python train.py --encoder_arch="vit" --model="masked image model" --dataset="microscope photos of single blood and bone marrow cells" --train_examples=48542 --image_size=48 --crop_scale_min=1 --horizontal_flip=true --translate=0.12 --color_jitter=0.1 --method="mae" --mask_ratio=0.75 --loss="mse" --encoder_norm="layernorm" --encoder_norm_position="pre" --encoder_activation="star_relu" --encoder_mlp_ratio=4 --encoder_head_dim=48 --encoder_fused_qkv=false --encoder_bias="all" --encoder_qk_norm=false --encoder_parallel_block=false --encoder_inner_norm=false --encoder_patch_size=[6, 6] --encoder_layers=8 --encoder_width=160 --encoder_positions="rope" --encoder_register_tokens=2 --decoder_width=192 --norm_pix_loss=false --decoder_layers=6 --init="kaiming_normal" --residual_init="none" --optimizer="soap" --beta2=0.95 --lr=0.0032 --beta1=0.95 --shampoo_beta=0.95 --eps=1e-08 --precondition_frequency=50 --max_precond_dim=512 --one_sided=false --adamw_lr_other_params=0.001 --steps=12700 --batch_size=128 --epochs=33.5 --lr_schedule="cosine" --final_lr_fraction=0.01 --warmup_steps=1270 --weight_decay=0.02 --adamw_weight_decay_other_params=0.05
Rows from block 5 of the encoder of a small masked image model, named by matrix and row number. Rows with one number belong to one neuron. Each number is 128 + 24 x the weight over its row's rms, rounded and kept within 0 to 255. All counts start at 0.
After each neuron's rows are labels from the 100 images, of 14976, where the neuron reaches its highest value: "top examples" is what is common among them. Only what is clearly more common there than usual is listed. The data: microscope photos of single blood and bone marrow cells.
# fc1: MLP up (encoder.blocks.5.mlp.fc1.weight, 640x160), inputs 80-159
# fc2: MLP down (encoder.blocks.5.mlp.fc2.weight, 160x640, transposed), outputs 80-159

fc1.440 [124 127 159 163 133 191 153 104 186 119 180 117 110 136 120  91  91 185 172 116 129 113 139 152 144 139 119 123 170 150  96 159 142 169 118 137 136 114 121  92 135 121 122 133 126 114 151 115 147 172 152 114 126 173 145  77 104 129 113 117 106 102 116 129  68  92 152 104 144 107 129 103 124  93 101  86 112 141 146 102]
fc2.440 [138 161 147 124 138  92  71 143 129 123 100 203 130 111 120 106 128  90 119  86 125 128 123 151 168 135 116 111 111 115 137 131 102  93 123 126 101 121 123 184 145 154 132  83 113 177 139 144  96 141 119 157 145 116 123  72 141 140 125 158 149 126 139  96 169 147 101 137 135 141 134 164 106 162 122 138 118 107 108 148]
top examples: smear: peripheral blood

fc1.352 [172 128 124 106 127 129  91 163 134 164 120 115 169 155 120 144  74 155 111 112 206  85 108 169 131 128 132 145 138 169 151 134  86 113 121 122 132 138 162 169 114 125 128 150 120 134  83  67 199 112 122 118 127 129 169 102 159 132 142 126 132 145 114 156 135 133 125 118 113 123 132 151 110 127 148 138 104 136 141 134]
fc2.352 [ 98 143 165  97 123 129 145 113 116 127 117 137 134 125 109 136 185 121  94 109  45 157  86 117 108 131  92  83 131  97 127 129 156 136 164 129 115  97  88 127 135 152 125 150 111 140 140 170 108 122 124 145  98 127  71 105  69 127 113 156 137 130 126  89 130  72  93 120 115 128 172 145 137 143 118 130 127 119 107 110]
top examples: smear: peripheral blood

fc1.435 [157 130  68 143 115  87 129 105 135 121 162 153 149 132 111 153 121 110 104 122 122 134 165 143 128 126 136 130 154 117  91 140  86 129  85 128 153 151 132 116 126 132 112 102 159 136 105 154 130 140 135 116 111 115 160 132 160  98 144  88 127  98 128 137 101 116 117 137 140 111 120  57 200 153 156 116 108 144 142 135]
fc2.435 [129 109 136 160 166 130 144 168 144 108 110 120 120 139 106 133 136 144 133 127 167 110 107 136 129 130 118 134 160 153 165 126 106 111 124 108 102 116 111 154 181 121 171 121 146 129 164 128 117 115 169 139 115 137 118 106 124  80  82 114 119 164 130 123 137  91 137 156 129 100 125 148 125 121  87 185 111 109 108  86]
top examples: cell type: erythroblast

fc1.450 [127  91 165 150 111 142 128  93 156 187 109 153 160 166 155 131 141 124 146 162 119 128 167 143 102 137 146 138 164 116 117 143  89 126 102 123 126 106 133 132  89  97 128 143 112 136 158 109 138 116 111 108  93 177 108  96 106 134 141 141 131 108  95 117 173 160 110 109 136 115 198 115 161  63 117 118 116 123 125 147]
fc2.450 [117 108 127  97 148 112 130 134 149  76 109 131 114  87 121 133 150 151 138 131 109 140  97 141 183 107 120  92 109 140 146 130 167 149 176 111 170 121  88 128 122 106 141 133 126  64 147 163  99 130 133 161 120 120 138 113 123 171  94 158 130 145 130 155 170 130 104 117 101  97  63 141  73 161 147 142 120 124 123 139]
top examples: cell type: lymphocyte

fc1.49 [ 68 151 150 125 167 163 131 126 108 156 149 102 115 175 163  95 149 108 116 111 153 133 118 132 128 109 127 116 167 145 119 144 136  87 128 141 114 138 139 131 103 109 137 123 150 119  88 140  98 123 156 115  93 136 140  96 134 154 134 126  91  87 175 111  84 118 129 115 138 132 151 124  94  64  93  86 176 156 149 102]
fc2.49 [172 136 111 135 122 126 145 145 159 138  95 119  87  96 113  96 108 142 118 127  58 144 143 145 130 147 125 124 145 143 108 159 167 115 124 119 117 135 143  96 112 121 108 114 112 140 122 157 152 133 110 208 160 139 141 142  78  98 134  88 153 141 115 148 172 150 101 142 149 115 140 122 121 129  89 118 156 149 137 156]
top examples: cell type: artefact

fc1.54 [114 113  93 112 163 108 122 110 150  97 136 142 129 133 126 108 130  90 112 162 122 124 119 122 126 114 120  87 160 133 127 139  95 143  97 123 119  94 133 136 150 112 113 104 169 151  64 110 165  86 121 106 124 189 134 118 128 116 168 118  82 137  87 107 137 139 121 123 117 111 104  79 170 173 170  79 129  90  81 128]
fc2.54 [121 140 152 161 104 138 160 162 117 126 109 149 147 183 111 141 128 169 139 102 150  95 126 122 128 122 115 132 148 105 152  75 113 119 150 125 116 105 146 141 160 109 154 141 146 112 134 141 123 112 137 141 117  95 114 128 121 100  74 141 125 148 119 165 131 112 133 166 143  79 109 161 111 140  99 186  95 106  97 100]
top examples: cell type: erythroblast

fc1.39 [138 146 159 122 103 147  97 133 137  62 118 131  97 142 126 170 143  87  96 163 110 150 125  97  97 153 125 174 151  90 142 148 138 158 129 183 138 129 140 115 138 123 172 138 134  90 132 118 118 125 155 103 134 143 152 136 115 166 137 147 117 162 125 131 133 158  92 119 131 137 110 137 137 111 153 133 124 142 117 114]
fc2.39 [108 147 116 143 132 121 127 128 117 106 109 110 144 163 126 122 154 168 117 103 178 110 128 111 140 126 114 138 157 116 136  78 139 129 126 108 129  96 130 159 147 104 142 142 146 151 133 119 128 119 166 128 106 108  90 140 131  87  64 138 141 149 124 137 137 108 141 142 131  77 129 138 115 101 105 169  91 114  96  97]
top examples: smear: peripheral blood; cell type: segmented neutrophil

fc1.625 [111 118 165 119 125 162 143 167  83 144 127 194 102 133  88 111 127 106 139 141 118 110 134 159 128 132 151  99 132 128 142 119  90 127  99 160 100 118 149 117 154 164 163 149 164 136 138 119 119 121 135 109 152 152 167 138 152 134 149 145  61 112 113 114 111 100 115 138 149 108  68 120 149 139 131 137  99  98 126 114]
fc2.625 [103 159  88 147 143 100 147 142 175 121 103 124 121 130 133 145 151 152  97 124 143  90 104 177 139 123 179 148 160 134 116 121 157 123 107 145  79  99 110 130 152 118  99 130  80 124 139 137 117 149 136 157 113 120  77 147 120 114  77 114 127 107 127 144 168 165 155 145 150 118 136 177 118  98 137 150  89 108 122 121]
top examples: cell type: erythroblast

fc1.53 [139  86 123 155 166 137 157 152 158 112 140 119 130 165 174 115 166 111 111 108 127 122 140 108 119 161 139 107 134  81 147 160 124 144 113 121 116 101 152 123 135 110 150 153 135 121 164 164 142 132 140  96 137 173 151  82 158 140 159 113 120 163 115 175 119 149 120 115 147 106  87 112 170 152 159  93 112 113 121 105]
fc2.53 [107 130 156 160 153 114 168 128 150 142 124 131 124 155 124 104 138 151 122 146 144  80  88 136 165 106 136 106 160 120 125 119 132  94 155  79 117 142 122 109 175 114 120 139 126 105 125 153  81 100 123 145 120 148 156 184 106 117  95 118 100 148  91 117 147 120 142 157 142  88 119 125 102 127 125 181 134 118  75 125]
top examples: cell type: erythroblast

fc1.525 [113 157  83 134 133 121 123 152 120 146 102 144  74  74 105  99  89 123 105 133 139 101 147 119 132 151 136  91 157 102 106 164 142  71 114 137 167 121 113 128 119 126 120 116 150 118  87 130  97 152 153 143 133 114 126 123 140 156 112 134  93 129 128 145 127 113 103 115 167 145 146 139  99 107 104  90 136 103  83 164]
fc2.525 [138 199 143 139 147 143 147 142  88 132 119 104 110 151 125  92 125 110 133 117  62 147 165 118 111 153 130 132 154 124 128 129 171 102 153 106  75 112 150 140 134  91 136 128 132 107 139 125 166  96 106 183 136 151 140 102 147 102 117 114 147 132 126 121 148 185 120 157 116 127 145 123 145 161 123 141 166 160 175 134]
top examples: cell type: artefact

fc1.159 [154 162 120 118 111 168 131 172 113 119 138 158  92 122 102 159 146 151 151 154  96 106 119 139 113 140 112 113 111 126  96 129 141 151 100 108  93 122 123 147 120 117  88 137 134 157 124 117 122 101 111 148 137 158 100 173 115  79 148 115 108 107 124 129 107 167 142 100 145  98 138 143 100  76 165 113 117 101 110 143]
fc2.159 [132 142 147 129 116 130 196 155  97 140  94 107 157 155 109 118 144 142  76 125 153 121 103 134 116 142 150 144 153 109 129 115 104 108 119  88 149 114 125 104 159 107 161 125 148 118 112 135 145 194 138 118 141 107 138  75 165 138  69 150 145 144 142 158 148  84  97 132 165 141 165 148 146 139 142 135  89 122 112 105]
top examples: cell type: erythroblast

fc1.343 [107 139 174 108 110 155 139  78 153 125 117 135 106 166 133 123 107 129 138 116 178 112 175 127 141 149 106 142 135 116 113 121 168 136 117 137  86 112 128 104 105 114 136 125 141 165 157 110 108 116 110 138 121 125 155 115 129 121 123 107 167 144  76 102  90 143 100 161 141  57 164 152 179 101 121 116 128 127 141 149]
fc2.343 [134 107  94 115 126 174 162 150 131 109 111 166 117  95 104 132 131 145 124 151  81 128 101 121 136 105 123 156 131 151 147 124 115 120  82 133 137 142 133 120 162 104 136 125  69 104 129 152 109 154 142 138 136 159 130 137 163 121 127 146 129  97 166 161 202 140 135 134 146 154  94  98 114 110 113 140 106 132 171 109]
top examples: cell type: erythroblast

fc1.149 [161 121 125 116  82 137  94 157 142 133 151 116 127 121 180 138 170 142 137 108 110 139 133 126 113  95 131 114 134 130 138 184 137 131  81  89  70 132 147 157 115 150 115 125 135 115 148 114 138  95  85 115 147 111 106 128 155 172 133 134 118 150 106 130 105 134 159 132 110 160 151 127 160 103 148  78 129 162 140 161]
fc2.149 [139 135 149  88 131 152 164 104 100 117  88 166 160 100  69 126 165 130 138 139 149  99 131 133 151 143 113 121 103 126 135  83 121 149 151 141 154 116  95 100 110 114 164 120 100 124 128 132 139 132 152 152 108 157 158 125 152  98  87 139 131 137 114 115 158 121  95 150 137 107 118 138  96 122 121 138  77 135  78  87]
top examples: cell type: lymphocyte

fc1.113 [ 97 133 112 138 175 154  94 111  87 157 128 124  76 170 115 106 144 145 135 147 141 106 107 124 111 128 136 148 123 140  77 106 141 103 134 109 160 166  94 110 119 128 134 136 133 143 132 111  47 141 134 176 137 170 118 119 122 111 134  96  83 161 165 104 100 131 188 141 110 107 128 102  76 139 126 131 115 107 130 123]
fc2.113 [183 110 132 119 120 103 131 154 143 132 116 100 131 120 151 149 139 125 113 118  80 167  94 144 139 165 138 109 124 130 108 148 126 145 105 116  84  68 122 101 133 126 100 164 101 101 130 125 171  84 116 136 148 113 106 134 109 110  95 130 119 145  89 139 147 127  83 128 148 115 126 113 115 171 149 143 102 137  99 176]
top examples: smear: peripheral blood; cell type: segmented neutrophil

fc1.550 [141 146  90 116 161 104 134 144 103 144 151 122 118 167 153 163 120 110 148 143 146  69 151 127 137 123  95 103 136  62 116  87 143 120 108 152 129 124 158 158 128 152  91 122 191 178 134 134 150 118 141 125 108 133 159 165 108 122 131 117  88 156 103  96 142 147 134 158 119 144 148 116 141 145 181 117 117 150 134 126]
fc2.550 [133 127 149 172 111 140 150 146 175 115 135  82 150 167 104 125 114 111 163 110 119  95  97 141 169 146 109 160 150 140 120 172 117 116  95 129 122 110 148 143 183 113 154 137 110 120 120 119 124 145 145 140 164 108 124 135 130 119  81 127 146  93 107 143 137 174 155 148 158  68 135 133 149 139 135 150  58 104 103 114]
top examples: cell type: erythroblast

fc1.63 [170 156 126 114 117 137 129 120 144  85 150 184 120 124 140 141  87 118 105 139 117 185 113 115 152 122 128 122 147  97 102 156 128 102 138 105 134 148 119 157 117 134 118 133 143 121 133 164 132 128  96 139 153 123 146 101 158 137 166 111 118 121 132 124 118 110 113 100 170 131 122 139 151  87 167 120 111 159 180 126]
fc2.63 [ 87 127  67 164 113 130 146 156  83 140  74 155 149 125 113 119 126 104 147 146  79 152 106 134 180 174 129 127 126 100 117 107 119 165 168 130 122 147 123 142 143 128 131 153 128 147 137 134 153 105 136 138 114 110 135 105 151  93 120 140 141 120 113 134 189 135 109 107 126  98  72 115 109 116  59 143 151 145  84  56]
top examples: cell type: artefact

fc1.327 [103  79 119 134  83 116 108 128 117 141 135 112 135 127 124  94 129 131 152 111 177 130 164 126 123 122  98 175 165 146 145 118  81 105 168 149  84 110 134 137 147 104 105  87 154 127 115 118 140  94 130 135 147 112 127 136 146 160 140 141 108 107 122 111 154 147 142 138  99 129 101 117 124  94  80  90 106 115 163 139]
fc2.327 [ 97 144 107 143 127 102 136 111 145 127 148 146  93 122 130 148 175 108  97 141 116 130 136 124 135 158 118 159  68 161 156 149 172 109  98 109 112 110 100 131 153 181 131 146 126 154 110 160 146 166 141 158 112 161 154 124 144  81 133  95 156 112 126 111 125  77 119  95 131 144 118 109 127 147 111 170 122 139 113 125]
top examples: cell type: artefact