python train.py --model="masked image model" --dataset="microscope photos of single blood and bone marrow cells" --train_examples=48542 --image_size=48 --crop_scale_min=1 --horizontal_flip=true --translate=0.12 --color_jitter=0.1 --method="mae" --mask_ratio=0.75 --loss="mse" --encoder_arch="vit" --encoder_norm="layernorm" --encoder_norm_position="pre" --encoder_activation="star_relu" --encoder_mlp_ratio=4 --encoder_head_dim=48 --encoder_fused_qkv=false --encoder_bias="all" --encoder_qk_norm=false --encoder_parallel_block=false --encoder_inner_norm=false --encoder_patch_size=[6, 6] --encoder_layers=8 --encoder_width=160 --encoder_positions="rope" --encoder_register_tokens=2 --decoder_width=192 --norm_pix_loss=false --decoder_layers=6 --init="kaiming_normal" --residual_init="none" --optimizer="soap" --beta2=0.95 --lr=0.0032 --beta1=0.95 --shampoo_beta=0.95 --eps=1e-08 --precondition_frequency=50 --max_precond_dim=512 --one_sided=false --adamw_lr_other_params=0.001 --steps=12700 --batch_size=128 --epochs=33.5 --lr_schedule="cosine" --final_lr_fraction=0.01 --warmup_steps=1270 --weight_decay=0.02 --adamw_weight_decay_other_params=0.05
Rows from block 7 of the encoder of a small masked image model, named by matrix and row number. Rows with one number belong to one neuron. Each number is 128 + 24 x the weight over its row's rms, rounded and kept within 0 to 255. All counts start at 0. Numbers have three digits each. After the name is the row's rms in percent of the matrix's.
After each neuron's rows are labels from the 100 images, of 14976, where the neuron reaches its highest value: "responds to" is what is common among them. Only what is clearly more common there than usual is listed. The data: microscope photos of single blood and bone marrow cells. In brackets: how many of the 100, against the usual share in percent.
# fc1: MLP up (encoder.blocks.7.mlp.fc1.weight, 640x160), inputs 0-79
# fc2: MLP down (encoder.blocks.7.mlp.fc2.weight, 160x640, transposed), outputs 0-79

fc1.426 112:133113204111127159099141168114126145123143111096099139151170190135150154125116155138116115140129121119141135112104129139138146109139140160122106124107114101136145098134087144094149136136104129115142144122104137118128117068175100180104139145
fc2.426 085:152121084142144127160140113121136136135124161144141083091118115102151097114109118147091089122161086113147103152124162139088145110130133114154159140112123136093117087126130092153132091109112148109109099140139118106153121123129138138120081158
responds to: cell type: band neutrophil (30 vs 5.6)

fc1.552 093:121129126106149109154122111189119138078126103124129122150175104105117118146152096095144131131130132113136152118124115121160116136135135152142080151139115149131096123095108130104175168123091158108125113142104139152143155131100119164089072144
fc2.552 062:101130167142085135124128131061141119156103160123105126096137115105113140112139198164124137100126138121116117118130119165128146133124133119112158138144159152110144149138110116160133127152130100169169141129159124107123114141129143126152133122
responds to: cell type: lymphocyte (35 vs 15.3)

fc1.510 101:108076124111128127112135111132125184134102129122147145115157176110132101152151092132112099126131106129144157175112137115122139105129106158127125113131136175145133144088175104107138165163139144100125129097112130164157138095100113126127131153
fc2.510 093:160154155190087122151154118123129108154155149133102147119085122144110117119144135114130161115149194129102122098154118122127166120072162087135166126130119114115143125137100165115106142139141107156116131157126097113110181153150103136114119111
responds to: cell type: promyelocyte (25 vs 6.4)

fc1.616 104:123135153153103136126057103142150105121107117098155192139101103146153143166099173154161144091117136100122070122133087113121108131134120115091163115104163112127115158124107124114132165110103139149086127176160123120084116124134114121115155145
fc2.616 069:112131117115111109142146176119133138119164087157129084115143132105131105121145078126171165152132142110119168103158114103126090123149094150078130143116100121102113049139128133155092134143124116121163119106094105113143122125140099115170120078
responds to: smear: peripheral blood (45 vs 16.2)

fc1.318 098:147080118137122149087101094119150138148117144111115085160131133163149117108099155135163159126110069119102147155098127125143090120117109124110116089109122156141101115165112082083131127119130140156155153152108086120177127153110117175110154135
fc2.318 125:126153152125084148126121122155120162137131146125122162113171133112099097148170113142126161105137178152113120093140111134154184147083145129132181152122153097103118115153114148138110197149142128116159118153112126116118152154117112123095095093
responds to: cell type: plasma cell (51 vs 3.6)

fc1.41 090:117083156096138107151133135103172128175124130157125087124091129136164132140100076164160176124139119147136098128119145128142097100128131161139153128112061098149137110104133111172096139132167139133093112127173136107120167137117159094133128169
fc2.41 128:115162142128071147125112128147118169131129144117113168116172143122110095156167121127114161099146157146098130090136113135165192134092133123143166156121153110110135119152106156139108183152156124114159129149107114126132143145131099118081094097
responds to: smear: peripheral blood (49 vs 16.2)

fc1.525 104:143165140088143125158144068074117124145157097124146079189143100144148077120165126064158122115128154109152115102083166135133179124125097120133085110138122172122110111145101135120133130127151145153129156086140124140134105160110128138185100161
fc2.525 115:119145140145074136127130147147125163125121151124101197108148133119108114144171136157143183115155171123085125095144107143147195118101150128129174152137140092104113128174115158130119167135141132128145128163113140106141154139127090123087109096
responds to: cell type: lymphocyte (36 vs 15.3)

fc1.325 092:169149118105171135131125145160111082160149130085149151122122125116100140161123129134168117095134097126123169130135125128086125138112131092134129151116172148157108132092153147089113134114099131108109133163165095119170108113144128126133136142
fc2.325 073:084124163154135112138108120114192159103105113091156117104127145144125167106116094138159116128113112097157129118089131150147115103136051181085127121204151115120127138149094111153086094149125097138118132144125112155106149113100136113151098103
responds to: smear: peripheral blood (97 vs 16.2)

fc1.120 100:142086134120136113133125109153109137121101163109177116111154129112149121142153138090149087119175099126105104158141109099154123136131076165147110134121120079108070133130121113108139122132142137106113141155125154156096113141086100189140123084
fc2.120 097:099151139141081152129108103144126152132110117151101141102153133117119121140137135141113170128130159151115106077095111173166157109102190130111167148115129144101173126164120148164124150196158161140149140171127113094144159110149116132078106122
responds to: cell type: lymphocyte (38 vs 15.3)

fc1.598 100:091140113154126113122180092174098181112079149101121097140120168118135132159132092129125112154133136124076126119155132149114117095134138097126130142143156117112129114165131157144164093157135127173076080109119131149127109141127117104154158092
fc2.598 111:128155139142084151155102122134127173130139136104119151089175136115127093156170117130118156110155146146092123103136130130143177133084160109157157127118142109090130121138123161122104197157121147100167125165129146129144158135130119143076095084
responds to: cell type: promyelocyte (37 vs 6.4)

fc1.137 104:147099090132185117120097149089139139093142108146108094134124089198102112181123143097131093156146097088110123133135171145122099103130134162115127134134116102135117154087091177184141141126112150121143122130150129150105142133126113077151142131
fc2.137 096:117175128124087151126117123135153166125131178125125167110129157136112095139161101108107155110141152143101121107121116109156191139104155093136144130133150116100103112137148142146104167128137107113143135148099119122100121131140093121068066099
responds to: cell type: erythroblast (33 vs 14.3)

fc1.566 108:103147108110154092168162108153116169156096120112140134136084081122138170133117095120166111108134127132177119112132129121139109106137088146122135130123119113142089138108110123150130133151134123133112143159083133147098152091138127178084114123
fc2.566 098:130144154164086142124107130129131134140148128098140168108188152137102104139157141131109150111154163152106118114127100137163175164117177138118147129114135123088159107147087148163130130155118133119160140139128126128116133143133112129097093113
responds to: cell type: promyelocyte (31 vs 6.4)

fc1.43 106:102082118126157152148092105130144094083104166153129147135179118129156122133144144127127098131116097146120159132117139132084082165121111099126109088179134097137123135131109120092151170143120128124118150157101092096132079122124137111065132093
fc2.43 094:120175172136094114088118141148120164161117113122119075125109138107105081138179130130138148132159214121113119083118101156172152105114166128119163163107127115142128138110140123141113132121162113112157140137141140145166164149126105134124100147
responds to: cell type: segmented neutrophil (42 vs 20); cell type: promyelocyte (29 vs 6.4)

fc1.374 091:100120146117112121103132123171143109132133133129135169115139155093114136138100144176119164125104113136128143110175129137129119128148147161144137109131109115085139148134138161136126126152110161172144106060106172145155114129106107116173073132
fc2.374 076:171111122139129132100134118133144114096113137145136131118101109151156141108160118103165089132118121141122113150134174093146157135154160156106129142118137122177117141150099101091150127111125114096149129161129107148133133139118139110121152108
responds to: smear: peripheral blood (41 vs 16.2)

fc1.115 086:094141154129117085148165125135151093147102108103122116117137137127111122138148147139111127126099095160130177109149114149168159116147103129121136093128188144103153188078128084112102150133136122136141155122114089119113127156146095113133134087
fc2.115 068:142127093138122118124136128123118086107118128137118081156094119126169171099118116131130147101147131116142114119130136108143112113106114096089165157113094106106154120152134122152132118136117090090108090124150152137147136200125157127135126157
responds to: smear: peripheral blood (91 vs 16.2); cell type: segmented neutrophil (43 vs 20)

fc1.7 112:133133183073150143127110104151137149139138132112110094121141154115098094126103160111138136158145156155121179114115144087112152106088117168136107123134086151178137132175129122100120122137124147148112101107122111112074098119077112133170110101
fc2.7 094:139141124164105122133146161102125143150154114151099145130172102129145119125149131155146146078125165147107085114142092161158166144138144081116140146145132126119118103158139154152111166113135104103125112146123131134141160160141106115103092124
responds to: smear: peripheral blood (60 vs 16.2)

fc1.256 107:122138123095100126142125139106121124112121110136106158129131144143128093107098149122156107117114115130121132135109194147128148129110135128150130131095084096146142126112092167092107127135172060109099157103136139157135146130174166056165117117
fc2.256 084:107143131131111144139097105189114160153132159144124116081125153081147063161148153123101096143156098123102148114107088156146140116125166124136143107166129114109131111133132116130085145144110132167150103128143111105111116155123095134119162132
responds to: cell type: promyelocyte (49 vs 6.4)

fc1.516 121:137155140122117125141095150139118135155109130121118117162147165145123131095166142153135115121085120126073117147124084133124151146154123193152143133090166135111109164154157129118118149113165117140091159101162137163127092137134110112163144162
fc2.516 096:132122131118106145108147102111111174110135132120135177122127114122133104185136102147095161132155141127137110116177094119114133097098118113110170144129126104092105085147089154124123170171162151141171122135129138087121153131121128142097088090
responds to: cell type: proerythroblast (27 vs 1.5)

fc1.331 112:135083142114138139169175101165170132147079111108122139111145145107102112171121147161137163141138086134130114163150102199082141104136142111125145149128138124143135148117114120133135136120119107110136137119119101090108167159130119113125164167
fc2.331 083:159142111117123119105120169101140088138157127136099115124134104134147172105107116126141112153147133109105081098123124117132090138139124102085089126108091110102106097168146127159132100157113109099060111123159125153139092132116133127150100141
responds to: smear: peripheral blood (41 vs 16.2)

fc1.2 132:130155115100149141119211138122136149131121152113099077135116159119129138118153132106110110168136165148134103110143144108121138139142121080137130108050147125160099071097142115132154107141139135126139130123140122101133096068146117158143079129
fc2.2 117:137156130159127144094125119140108164143109131141137161145176157107084102142153101114124149093151147122100096101131095138170170142124123108119144120129107121115140126150087145133097189139153127126158123153085108111177167146118111110094113124
responds to: smear: peripheral blood (88 vs 16.2)

fc1.387 090:089145102112131105132147123138096121111122118129150119145122143163100166163102083083147083133119102106089122092156110169111105134111152119130173146147133099081096157114144148120154175151162129131126129098123146135125141122139103112116186094
fc2.387 077:136188160120099144149142121144158193149140143106118152065109169098148079160144136130119132115140127099108114111089121132123132117078177105137105109144138113083114166121134145141123139172125135123150130173149104156130140144150130130124044141
responds to: cell type: promyelocyte (27 vs 6.4)

fc1.471 098:103125103093142118092142109155078087161139095148161115095131093151141125138138169087179121119100132159162122118121111132140110104104102160142158095141101155112126146120135148124103151128102081094118148126174157129124102112147184131146152140
fc2.471 104:136155138136075116134120119106125157131113171137082168109172143124135085147142108145114160107141179153086113124142122127168176120082142121147158145137149108130140101165094158125129133131163130123161135139095126135149183163152109133095092082
responds to: cell type: promyelocyte (37 vs 6.4)

fc1.11 104:116149110131142125094122056116117156140103130149177120150121094126172137123145121181111109123127148125114107151180101108129124165150138092157135127133155129135131138134149104104123138113105131143091153141093107145119128080123146173123157086
fc2.11 078:152128143156099126151140159163131121086142121127106145063169101120099124129158126112129135111133144161148102068114128163115160131106164168097140170121105102130108140152129146141124130166155108127128144126144142109156120182129090115095128151
responds to: cell type: blast (26 vs 6.1)

fc1.623 101:103092119087163176167168144143123138112096145133128146102103120137138170115117122137096154135126106109140107144151153153120143109160116122119158136120126124126109100113134161129165109094094111085156174124172122147133101162144118166137137119
fc2.623 120:141157130143071145133107122138118146134136145122107179114152129134100111164152118144133168116164160156097102089138092143155171123092145115130155159118150114107124111158117146153101165155145134113149113163105118119136144158116096130077089100
responds to: smear: peripheral blood (97 vs 16.2)

fc1.211 116:126116062146123136121146161156136111137117106116114095155101072114123145135122116115119094132158118128137110115124066135106135181099147097140115112077133147142091127131137137118120130087120096158113122178159169134115103105095108103133108164
fc2.211 094:148158158126099151108113106136139172140154117120115161108174165122094104154131107145109172124135162138106106080159121159169187090145123135127160117107121134122118129169104151142121164173165133118140128152115129114165148132145091156114097118
responds to: smear: peripheral blood (45 vs 16.2)

fc1.4 098:160150135143139086098105140101145125124159105161127088117092115129119144126083098128129143144133060140119108123126119161122156123088141160107123110129109147146119134134103124104115125088124087090133095114145140123158128122124106136120127142
fc2.4 129:132139157124081142136108118160121178143122140126102167117180145118108098162172136137113155105140167149103142099134111138170184137096153129129162152127140116111125110155125148145102173154148121131157126158117118125137154144133096132096090079
responds to: cell type: erythroblast (64 vs 14.3)

fc1.462 100:131086125092125151132127090131154136137099119116151082173140141111118125095129124112134130129094127119139134156141128134131086090114149134135109108125179161108126128121121107115080158095110112178136102168103130126132088098150131143084106172
fc2.462 121:119167137136082142130125124145121165152137154113121171109156122108111110164162126146123174097154168149093112096136116130181191135091127127138167146129139102115132112156122145135112171153138138113171129154123115118125162140125098131093094071
responds to: cell type: erythroblast (35 vs 14.3)

fc1.307 101:126106092145139089125084126147073124124108116113147123152141126126142093120083074134131101158119114105110141082138118185110084142173111131118129112155116162106106113163161125169115157149087163112138103146119141136139132120150163178100148125
fc2.307 084:139106096146107128139168129058140139126144165120070141124134124129121128144139190114128136122185158130097148139141121110118148095129133111127162119122143127186144141075128119099147106067137136153122138144144116111142119147103125141149075124
responds to: cell type: promyelocyte (25 vs 6.4)

fc1.102 109:155168128127131111115116104113142137143162093114115131147158113109156077098119122128160129118108167160103124145099137096122118155127138128137117148128094154104131107143134086144160126143155159104167097124125129127118118070123140069158153141
fc2.102 103:132157146147081143141137126117151180155133164116116151089148123154110092173147136141107166085138127159080132097142110115146169121084145095138175150141151110128128144161133180139105158161121114114151113139116114129142128161143119136112088092
responds to: smear: peripheral blood (58 vs 16.2)

fc1.373 094:110126139151084118080159087147163128115145102139122145160125145131151112130111149135127134158125107135114121152134151128126098123142144129130133117154095093148111131126148122116097121116143097116119129103152150153127116151136138124161156160
fc2.373 116:130153147126101141144124127131129147136142159114114170095144146113108091162174111119107144090136166152103126109138108128169203146086135122146168147127148108100146098170105147115102193154134123130170124156099109117144158148123091125082093094
responds to: cell type: promyelocyte (30 vs 6.4)

fc1.492 115:061159154125127167103117106159112127126156116112137161074122113134153135144105106075144142144149114130123115121115154136138164143121107113128157161089123115122112114070141117129133089163069128163098082120117133127138105085117097148125140140
fc2.492 116:134150128140079123141123132129113177131117144149101149131176153113115093126165130148110146091152168134111106124157087108151184121115137141148157126125136131102119117174115164156116171129171147114159136152135135136138140134134104125083081094
responds to: smear: peripheral blood (93 vs 16.2); cell type: segmented neutrophil (57 vs 20)

fc1.158 103:114145148124138185119149135101124127107125143092116081157125102137116146132129129164146140166114102141145170132133156143106113135143182169096177109156091090152137155106138117113147152148124129130131139141093139119130119167133114122110128147
fc2.158 087:138130105105143108124095130120150105122104149167161111147080134162109152120093119084092132128086120103151130137092156110130140111145122126115060135117132151137122144097103125126147108093094132106133139109130128136105109127122196088145113151
responds to: smear: peripheral blood (63 vs 16.2)

fc1.610 102:095137126134173107126170140172117117171123089122131171154159084093152123134135131128147093100140129138123147143144123113146082128142119179127099130128129154133105153103123103081113124128110139138108135133125135169097165109137119136111098142
fc2.610 090:110122125141038138095137104070110141102121131113127141088149147113083111146131155125125166089152128138127143128150099150158147150109174086124152153099134116100127103123096144145102152153097136164141153161124141118144162124117128136100119090
responds to: cell type: promyelocyte (50 vs 6.4)

fc1.46 097:104124135115128142147125147146137110142112090096127108101144187107135142185166126136122135169136084091156130095097150169144130142084116163116118105128111122080108139122110127167149109149167121083105187111148155133176107127109168152121111120
fc2.46 101:122158135142094126127117116158119175146132162131100168091158131111112085155151135138119155082137165162076112115137112132170169134109124109123154156128133126117134111184129148145110171166133124119172128151126118126123150163138098113086090101
responds to: cell type: proerythroblast (31 vs 1.5)

fc1.97 125:081146113105100127121120102107153115150119107131142118192126134163165116161144140124140161137138108112144091150094096106116133148118133133136122127074136083126095144154157112072125118159146173142095114138103130113140121122135164161125149138
fc2.97 128:147138137138089147121128121139119171119131131132115172105149124122089109143169111139107154091177175139097141096147101134161203150101136138129155147140149129122121125132119165154110184139135137106151137153118117112133151146117098138077084097
responds to: cell type: plasma cell (40 vs 3.6); cell type: promyelocyte (29 vs 6.4)

fc1.633 111:130146123129150136085139136187131118131103138136148150166133117127116162128124119118109116149121130142144108122125106098145087173136141106098154125162138141129131131108095160124143145118108092133129088144142131119141102118094085174148126152
fc2.633 098:146106144128148114135126113142111117126105086152110098159081107131149143115112127131138090106128076131140141141127140114113114079165141153116081115132086090128122116130165126137131112111104160125123141106120142186132105096140167095141131117
responds to: cell type: segmented neutrophil (53 vs 20); smear: peripheral blood (47 vs 16.2)

fc1.128 101:129138166145121197087082143175138131163102184140144123168116084124118132102102090133154112133108108147117165128101119102151129128137152111091112133111119167091081120112097142118127105161102101122122125123134090110134094158091143109102115165
fc2.128 089:149096093123157122114127126089124111134108104116146097146099120128126150105116153133139129118107122125137114196125175130129081126134121146150127128122112126148152140102149099092148132105092117153120090116183149138123134093124150146144162131
responds to: cell type: segmented neutrophil (46 vs 20); smear: peripheral blood (42 vs 16.2)